python train.py --model="image embedding model" --dataset="photos of arthropod specimens (BIOSCAN-5M)" --arch="resnet" --norm="batchnorm" --init="trunc_normal_002" --residual_init="none" --shampoo_beta=0.99 --precondition_frequency=20 --one_sided=false --adamw_lr_other_params=0.0027 --max_steps=9500 --batch_size=128 --final_lr_fraction=0
Rows from block 5 of a small image embedding model, named by matrix and row number. Rows with one number belong to one channel. Each number is 128 + 24 x the weight over its row's rms, rounded and kept within 0 to 255. All counts start at 0. Numbers have three digits each.
After each channel's rows are labels from the 100 images, of 14976, where the channel reaches its highest value: "responds to" is what is common among them. Only what is clearly more common there than usual is listed. The data: photos of arthropod specimens (BIOSCAN-5M). In brackets: how many of the 100.
# convs0: first 3x3 conv (model.blocks.5.convs.0.weight, 160x160x3x3, each kernel summed), inputs 80-159
# convs1: second 3x3 conv (model.blocks.5.convs.1.weight, 160x160x3x3, transposed, each kernel summed), outputs 80-159

convs0.45:101141090141107131091139148119125122110153097123100167136124105117152121114116106135134114119124101123107145110197161084135165096157159114150142107134133151106135139105146146107144116097125100154129106080106118106103133126098140132118126127
convs1.45:156119129124134121122121102122124150139125146123124119118144180155102143155113104132141132102099175161129118161120102134094124135103109125147099154100176114137078131137169140059083099131180132116105141128147117123122104144133114133127088130
responds to: order Coleoptera (50)

convs0.3:088116111131135118076120164161124111110098132175128101111121075097121146183084141095132169142102154117138139194104166112151168170109126106117135113143113071131137160157115118118126151099119122112124112096155154133127103197120124132118110131
convs1.3:126146132196127143130144114119130135135122176120101123118150118102132118114129133158135088110117119113154175083107122103123105113081133126109088155139125129114132130104119152089145103097132068149153111148069110107133081115114096116117163121
responds to: order Hymenoptera (52)

convs0.132:130115095141104139098121107128093122124174105097129132166106097121151122109102127083086131125157124099083075144153112138104081127155108161147102119138121140092109103151117116111130142149103160134168091125104140124081080109124168116145057089
convs1.132:144135114130134115161111137173171112137122153129166135126131159111131141139123132118165130127149152176131104124101084156084141105153169115151169199089106140129151164137142116144083121138135154150103125120155120173131173140110143132119162160
responds to: order Hymenoptera (49)

convs0.135:103099110112082125124116177165136098108106117125058144146100153155111117161129160093103143137157108089135114091139152099118137114168187134112113108104132087139131085123127114111155129131089116145143144146122128141145111149128164130139116117
convs1.135:139153136154119109162119161110143075094114143079118149155140127091119102157120188125107104111149149130148101100121107117149150145102092132137153094102096127180135086155133087159139115121094156149117091112110153063134100132128099086118110119
responds to: order Coleoptera (50)

convs0.7:110083143097130118097152138104124121154139154130116168143179106060172100130116124085110110112087167123143113102132127115118116114113119117099113126130205166151135121114138188138136133162176152123066146167109106110123107154091102123136111118
convs1.7:169113137112112150114139137099089132133115154138153113152096141081114173127151122139159115073153144112143122114135088140159113107122133114145101147106151126126123142107143117126139123102121128120112119126078134099141108178120125131139197117
responds to: order Hymenoptera (57)

convs0.46:112115161116122093134123103134135154117165096089131090122167108118137120105109155080078096166110112142121135131110136147115134131136139093118135135116143138113148139130128107170114132177115138117120118168163132125148148136113080140155110087
convs1.46:093077114110156135139092112148110110133124115110138137132183191137099153108115109123104166105116083116121129114099128133135151118118124148109119155128126125124102130121085144156124139137096147085142093129130120132142115137157116125134107125
responds to: order Hymenoptera (75)

convs0.52:119134103154150140090142188112111090097131092123139165116107104154104103105119138143119102108168111112112107123133144156150131137138081110101131089136125119124095151039152171126127107147105107145114126130143134138110149110127120107146135141
convs1.52:080182109144183116106076125103155165150133111170089112193147094139120140112117102118123127132099124168158134074107145159128106140125121115092153127124099092119108101151114085101133111110130172118156115176101122132117120105127144122176145107
responds to: order Diptera (67)

convs0.91:147140122131148160110133160143132118115123133125145132128103156105114130100163133123137131131119103149156131132128116123124076138113122117100101146167120145116173118150132114114113118119142098187107123067147094110089175127137144110092134106
convs1.91:133177159138099104124149174108111105160113130131130072148092113099108137136092093128114141122143120108128120106158123106159128072110118126139110113145152116096126153132102112124103113120151102163097111110146128135071144129130132144116139154
responds to: order Hymenoptera (42)

convs0.66:099145165113101110133162113118114111113170148151162115105160135123077106142153140130122108096139129162110121135133121139090120104091116126127151135126131131149127137140171121109143159102129131116150120174136128164128137171135105164147126132
convs1.66:095101136149122123133119113102144129166128116118122097150129153119117128095125087134128127117126131117151089111179082130129106173139113160136153120129131126123127112099107129107125095118145147151166176111152143087125104114110132128096107146
responds to: order Coleoptera (46)

convs0.102:112118112137126122130112109131135089116169146130157151161148112141104083110123102114148111148090133099119083147132146184090113159145139124137129074070109113075127182159129112147150137143130118144117087086117106131123133117113081084137080101
convs1.102:092112156102125142101100108145095138107159144116123106104105159125114141104156134131187153157099116149137112160149131139115109122118114177109096145154102127127140142125099180133124156136124165123163107077116110192077109101123145117098135113
responds to: order Hymenoptera (55)

convs0.41:146121115118140182087063115152140138150099095098142177133116087102103113123113128111144160123092133124178121127155154160131099121168156136138137112166134154156136113102160115134106139086145146175114175121149115136125131127106134131113131095
convs1.41:130125144082119118125122153116112093114116106153128126112127129107083150118108161125151130079121125088083124100182139118119144137104100124098096124130153127093129120134193146127135114126110109102126111146110152094090084079097090120095145069
responds to: order Hymenoptera (44)

convs0.63:109109101148101151143120095140104153099161141118109124080111130124144116113112123094115106141100170088131124111174140127170111067156134067093153130127112147138133124131131154181118159160116132135171097114117127162133137158125142142123130140
convs1.63:137133136165162100102120114141135139164106156112145109093094095145105123119141130100131106125163187127116163155136111140137124158147117095166133112155105128135170145121147111078099109135097113161123131111164132115143117156111149145139115154
responds to: order Hymenoptera (50)

convs0.98:130121115110129153149105101154120139119114128127120153107128147121142135127104104127110130121117132117153097154124128128088094134168094141126091180123107126130134123175162137125115144125137083134151102130055128128144104139123131107105144149
convs1.98:112130147103149159124140121150130083092149180156120133099159113146131159164156102137117145119111133138137187189154180108122185128162127088115126128072131116131142151099111132120096141151122116118129120092142110180102147159150124117115140077
responds to: order Hymenoptera (45)

convs0.42:088091141093108129124105113120092135143171134101163136136125156107127107113113145150084157126100147161118092145117134123108143109104119152123166131135140108110101118126138107117143124130125119146124142117155104114126149091141141197193123157
convs1.42:129101095104142154163167141131149100108112131152119132115146132141112078127136105143160087103146158123144081139092143118153125120122119134079167149119100134121166137107122126175160122099135165123120147189111134084151111146112147087100126175
responds to: order Diptera (68)

convs0.134:097117128126124153137141100087108143162191169147130166126119108134133091137084127117135122108127146140096105175149135148133176149147124103118101118107163164126141158113087142132154126157121110148100105093121132135140136133133127109132092147
convs1.134:133122142115103120116102132137122097110106116132137133143137110114126126108163105104165097149139068095142129111076095136152149101138160168182135115147124093113136120140219102126110114109131137150118120125110081134124104100090139113128126163
responds to: order Coleoptera (69); family Coccinellidae (36)

convs0.5:118118119116128140119125071137143139151121148125165146097108079178146106127121121105087131110131124149116112159113110127134120118120099136139127092094139111150132112178139072149099122115124105127091123112089163119079101120158131085076106116
convs1.5:167164127143084099147083096166098128179111112140144141120121166121119142099147124150130154139107152116120108152107122128147113061166138126150119154117120147108109117113129125159134127147126131115142144125142095160091141145109151125141187107
responds to: order Hymenoptera (63)

convs0.101:147102143135165136130138099153118105109108114180141126110189119162146128093123147156167153133116134145092096154149139140137144137130124168119159085124130118130123130197118149113142143106197132128113170177140141122097129153128086120118158102
convs1.101:139075129144116132102092088073124127129150127138124131098103134081141106077138144125091132144095095139188084128149150150155117136139126094132099169104117160146151110133092142143099157122113124130147168108070116104081157102121086113110152110
responds to: order Hymenoptera (52)

convs0.61:122101143129104143138088150163162107077193123116103191186153131134134138123106152151117137135144126121108119123089125076158123130121157129148145144110119119115152141138121115153104155150158120131128141130140107150184096136117104143143126131
convs1.61:149171129131115107129103121145146118101119112163116104072159089150126089133163087115094138119110101105090112076086123151134120113118136131083139138147118157103158088156091127126091145132127124147150116138134101139099169119152144140116101126
responds to: order Coleoptera (68); family Coccinellidae (40)

convs0.56:099148149129111117111153134078124111095124118129143137125096148105090151143111161106101114136147113119169141089125138068133092112111124179113151139114132153137102126143114088126097088109107151124161109114164109115078117131113140127063112125
convs1.56:140128107118145121150094140130150095134122094096131105159139144134172120150153115156124083144146174111146109134157124153079088112140107091125139137125152107116143099118098188120118096140150150120089178083161119085156125179152105152130130135
responds to: order Coleoptera (44)

convs0.97:134120133151115114091158113120119144077128131176118120105087115125131113131121088099116130138079135114143133145147144091146106098134139133129165055169125099168104126167107145077136109138134114109153111124141113158138123119118118178155119107
convs1.97:098096112209127146106141150119107146140154127138102140132133074122138130109127097102164123148166097139128124112131106124113148132123124128126126165114137178134132116136145124106154153088163092136073127151089118096117164115110167101141137141
responds to: order Hemiptera (34)

convs0.1:121116150113124146127139160102133147131146137132095186132103081089134127153138141129135135125143136104103111111124139106131090094084171137134108127124128127146106172140157146092195157125144106128175127138112104124121125118148152112097130167
convs1.1:105141117147102108098097106143113082118145121142078110113146111133078103098146119121125132108174157107109118107122114110071115125175134158076124102120065092129185109138148139138092101106128167131151137130125135124091104117144152096127135122
responds to: order Coleoptera (58)

convs0.150:089140109150082119106139172147099108159127133227134137146143152122153108107105123129073111127080125118142119146126126126112117124175110141112154213105148096145125130130106145135093187163092137133135101093135153152166136077150125101170130107
convs1.150:123093146142174120114126133088136117160115130167108103119157122105162133100137122146109128117151125177072146136102169131131102099124150125100145162103130125129112162131148147127097130166134129139103142089148149126184060115099176136077147108
responds to: order Hymenoptera (54)

convs0.107:193159159143094158127133082125140167132086180137125123119121153157132116161106151149168137128124145137093103103147173124114150143110123121097124149136131089117101104138144142108123169135141128124168158100128176129105112122130158146140152135
convs1.107:102095068133149106136130127109093063093127103102115134121152063122123132124156122128104133115144111148115105124150104110138103102117112138145168185132126127155121109110116104121119147129099102136133152137085090090140131096130127140111154097
responds to: order Hymenoptera (45)

convs0.2:173085154121137104139152153123111118100154101108156092145161141127117153104112107150141089158113138108149133153111121136109150137173086115121108173072110137107078089135154164138124153124089143147137127126130132130112166144074074132114102134
convs1.2:152151150132095108123124127121142146099156157144143117146100119148090104140152120146111115072146154133125107117122127105137139126150155073087102107143132132111110155093074110114082124129146168153120154113117151121105090196142129134143118119
responds to: order Coleoptera (86); family Coccinellidae (54)

convs0.118:114106128117125095113067108184133134110144135088158121136101104134136150130111113105102141126083138130119067131108096106102113149101149142122132075078093137100094147117155105120073137133126116138107089154114126162170136150131109096097089062
convs1.118:111114078041127125121091073146137135117104151136129101108126126100107136092115116108119137115116154152164182134112114135075144170094086071089132131191137145114137150127096123135110110112118144117122113086086127141113108143126124118110096102
responds to: order Hymenoptera (54)

convs0.85:097110163195166097087117127118125142124148146088125117134103155071149127125159133100125108150136123129102167120118113104102079134118128108161116130149106107142089108128172154143160139097130144121157103104124142136131165117134164150121108130
convs1.85:119131145130126126151149115145140127149165139126094117087162123139117097121126105130185120114198118122164127221113154116109074125123115122100157101108121109121141131122124124117172128145166134158134148126130115155180102140115132120125108158
responds to: order Hymenoptera (41)

convs0.92:098124124096150146117159146116124106112098108146128115118113109127143093110111103129118093131135129105087112133098102126127139105144157118142110151087092173107091151159131115154146132059125140128169146138151148187114097147131104143133154079
convs1.92:148149112122149130158079138138129134159162148061106198116098128166094096108131126117100115117118127141111157135120118158148099128128127130124179111125128073154131124102132115106147138128122078140150151078149123112121063136101108112107110113
responds to: order Hymenoptera (41)