Rows from block 8 of a small image embedding model, named by matrix and row number. Rows with one number belong to one channel. Each number is 128 + 32 x the weight over its row's rms, rounded and kept within 0 to 255. All counts start at 0. Numbers have three digits each.
After each channel's rows are labels from the 100 images, of 14976, where the channel reaches its highest value: "colour at peak" is the nearest of a few named colours to the mean colour under the peak. Only what is clearly more common there than usual is listed. The data: photos of arthropod specimens (BIOSCAN-5M).
# convs0: first 3x3 conv, stride 2 (model.blocks.8.convs.0.weight, 288x160x3x3, each kernel summed), inputs 0-159
# convs1: second 3x3 conv (model.blocks.8.convs.1.weight, 288x288x3x3, transposed, each kernel summed), outputs 0-95

convs0.8:160152127109121160167109149142110104140115160128118097159116112139130084085195096118091096152153111104109183087088124111128152137095161105072083191124103112180112123073064147169128140118137107137144150131130139091096127109151133206097142066135110111173128156139177130165061154149098111142132118127100192126173074106109092051146127142150140133144111126118099125109125102139196128156126093214146181090141113203130197137095061123113097108165135088088167076107125155067099127175112160
convs1.8:115125131166155129103181143119136150110101123105205149127193085152061107124130133116119155169105130154117137158145189181116075171186120159099128119139134077139081126156158082204119082157147188169139086052149167160060102128123123110075194130102082126109151159187150150091118139217126167132
colour at peak: brown; grey

convs0.57:110112146084160071108055133098102130170098137178109113125105139107108119125139136097139115117082136151164131085116134154184157161119146100059083093127092093121138155123227147095122158037135111095127152129140094108070148097147080051141115115173093118070191108125143154053112137113142136098120146155111153089101126101136114127126136113132153146121137189143093162068089131113110120079156098180129124082101103116113118110116108176174125095114082194135174045080118103080105136106125153
convs1.57:103195079126158119187139159122133120125136179146166131138157122135102102146071129128152100137131151145140118107184175133114123106148105137090189183138207168097123099182107111107156099105105163093127081127174152114152154186074107078151081142185127119094126155091106158178096158166103124116
colour at peak: brown; grey

convs0.20:156118114083097107121113125118207098084109121153146149152120140160103111128117117134147183079073131137151129132130074163114102159064150053155182122150156139065110049154144142133180135108079125107103174166115127131140128125146112120135073120151161160181091101144208121110098124128126109122119140112138077154125037170161083079154113143110075099118166153063139125115105137155173102095184126120150152138174140139156211142117125155112135083074152071105133133075150157099055130105143121
convs1.20:151094167085178119180131101156120109079137116103122085106106140155082123059136064144071149129114091160109099169154162109071191123112138144110133191158198076171164116131076125128085089139132128102140182122101151138086137153106136117092087136172067079161111152142146100155165091133139086168
colour at peak: brown; grey

convs0.25:170100162125151131140148111099146142095159168102192126173153139143148071110133104080163113080158173121113168087185105148120070073102140134156111168189115089128080147118107149119193166128169166108183146085151121109111155138152125101179146149188094171138085085122089155087101138145107101118067144121163110067140132084099064116163163175058107080165160139142144105111164132102145082121186114089136157144115148172086160110120161132163083079154156138111115166114162149148163079160092145
convs1.25:187155064137104134157093138091082171121090098113142147108113100122110086134133119109135143184123173147135115156142125101117100154132066086154063134149126138148082072175094139138164080107164108131156134137094104133117061151105133110109103068147135202156131135098183145133074159116153150126
colour at peak: grey

convs0.160:141078110104178163130098121160101133130144150117118128132078119068116100156131021120099128088103097148097166111119169138121072117135077066099158109111157109110092121155119135123139102155116139098126190105199094171134074091131153072127097110126096171101058188158140111086143149129100140122197122109136159087154146128135163181134114114073130127128129110202169089072106144112126147134137159126165165142120064165166139153139151089130093101126078125133121080127100183208099179123108079
convs1.160:164166116229135143131139096192097112124102168098098113158107116129117137198175136156142063062114082181175073120158137157151197167122154173075134119116153076148135165091114102122157095128187120186120121119126130180116169112108135062158133076119149083089143142121145149173131102083151097179
colour at peak: grey

convs0.231:118155101126168112134156131076110149114109125086205084125104134120112119112204124100152107164120147148074156157122180121099117162151096097094130171067115164132158125127164181148086102153156167138089158130064144169158150118125113079131109081089132155147105095129107100152160166107138104110149172080164166127101112221146119091142182157195121090123112176040232121142152132124066161151121166109131110134148127110162121157134131176118140104101193111085154078114093128134163129153148118
convs1.231:158131115092122122120029153114169150103116174153092125090148161162118113086048118120150123086079082137117088148165143166107098132148124120160169094096169165175113171180105135089148179222123169128080106129091148167107138144093189147165169117074129139160109124130109061106185168095133090160
colour at peak: brown; grey

convs0.125:158184110140111120188102119097113138155147102132112063138149178086146116081104079065134108159201083099157131133113096093086183211094191099109124086153146154115121177102090116122172078144132124164117074095125078114121155140183130163116099129135140196179091143104127114171119150182136121152113159102086146109185090138135167084130132126166106114168161122137112118131142140096084069148124056130231162122108077152112130137147140140110144107149171117104127163107106152193152120121122135
convs1.125:193081149160156112111175067132189171103116138016116129094117180116159138131143090122132130048172126091162106157137128143072110167110094136148084135142124157085127136109144088109128138099163153093118087194061106132151103159060171134120114150111147144100098091181151151096077112111134137114
colour at peak: grey

convs0.138:115088128116098115090140159051129157159107106121094166124097074113176164145132076150144111150098094182155113124126108099082128138121107159165123163162119163091211101171092122103109098202064151114104161118148131137119069127097187092086108156140148151162129133135123083104109136112158175142190147140172081114113076162111182110171203085129132157131157140123083140085138141133039122097099108107088100154161161126111112162090135177154131185071155098154113170082181132135145133103119143
convs1.138:174094149128151124084122135148172143083121134163182191153125166160122092080141099143160103117156138111159121131147076140145146147126110106121142093082147119112146138093134118131088161170156122122107140179108125158099175132101112101168118114196104057153095074126095078115157137064148124139
colour at peak: grey

convs0.99:125109150131105159116084121111098104164130104188127087109107101075095124102092108128098120110113126206147127161089102126153132076147133123131136073158064133145112139145169154167118059101100083125151150099124083136096101193178090063135092130130130076082086082154213170248126150106120142060130132143106111132137109133174168058102097167103080139106114077129108104101118130171185118170091127151163121100117121137180111114163122139105144118093114059140135095113099100113134140128120152
convs1.99:124138109109146129101183093106201110125154122122075105136091089213066133081152104088098084175136156135121128132075115160112074150154105143128128129157124104066106156153123123099076079128173178170080114136173096089143153141105132066156165161105114057119089152147105161145073117125045097159
colour at peak: brown

convs0.211:113131067148133132107104137103109101149203135126100089114155133149067145136120134106131159134148186153107142165128141166125199162111131155162153081172127136064105129155135135187138143090140081111187127110123191137127120062153141125140138122096189087164168060125143127123070121130189134142139104114080172108076145187092197150136101142119135123193106083123115056124189115054106128142124113143140088110176165083127133172124177144130121178105154151116082108066157179142164159121148136
convs1.211:199100146124079152094128140137174128100111125081117112113164063181116130054115104140113112100122161080131113085160106136157105134139140089139161040085138092108152193163126139091094161140100163121124027137115174108099119110111125108105087103121174138153141159150140136124114074128164139109
colour at peak: brown; grey

convs0.213:156105094150158099168142098067130127169135127121160214091091132118101112152152095175158117139159163178148163106072136112087130114177119192117094178100077139134199140161107102088125120149119113148169131144182155144120149087119177076109138123140043153137180122156142069079126121114131115124149151102046115109122105165146072167165159179100119134131092144159156156105169081103160156129123117094126122207142149167093145139107160113105111130068123071152128138082119092114146088189165147
convs1.213:117109131157036130122182079127085154079138070137146114174076144168091161135133152143138152154146170132119102085138162168175165157120198069130081102116126112122153129121062170151144118153111161097123135141165112136107096146103135077081119084194138107151068109092095150123064081154123130125
colour at peak: grey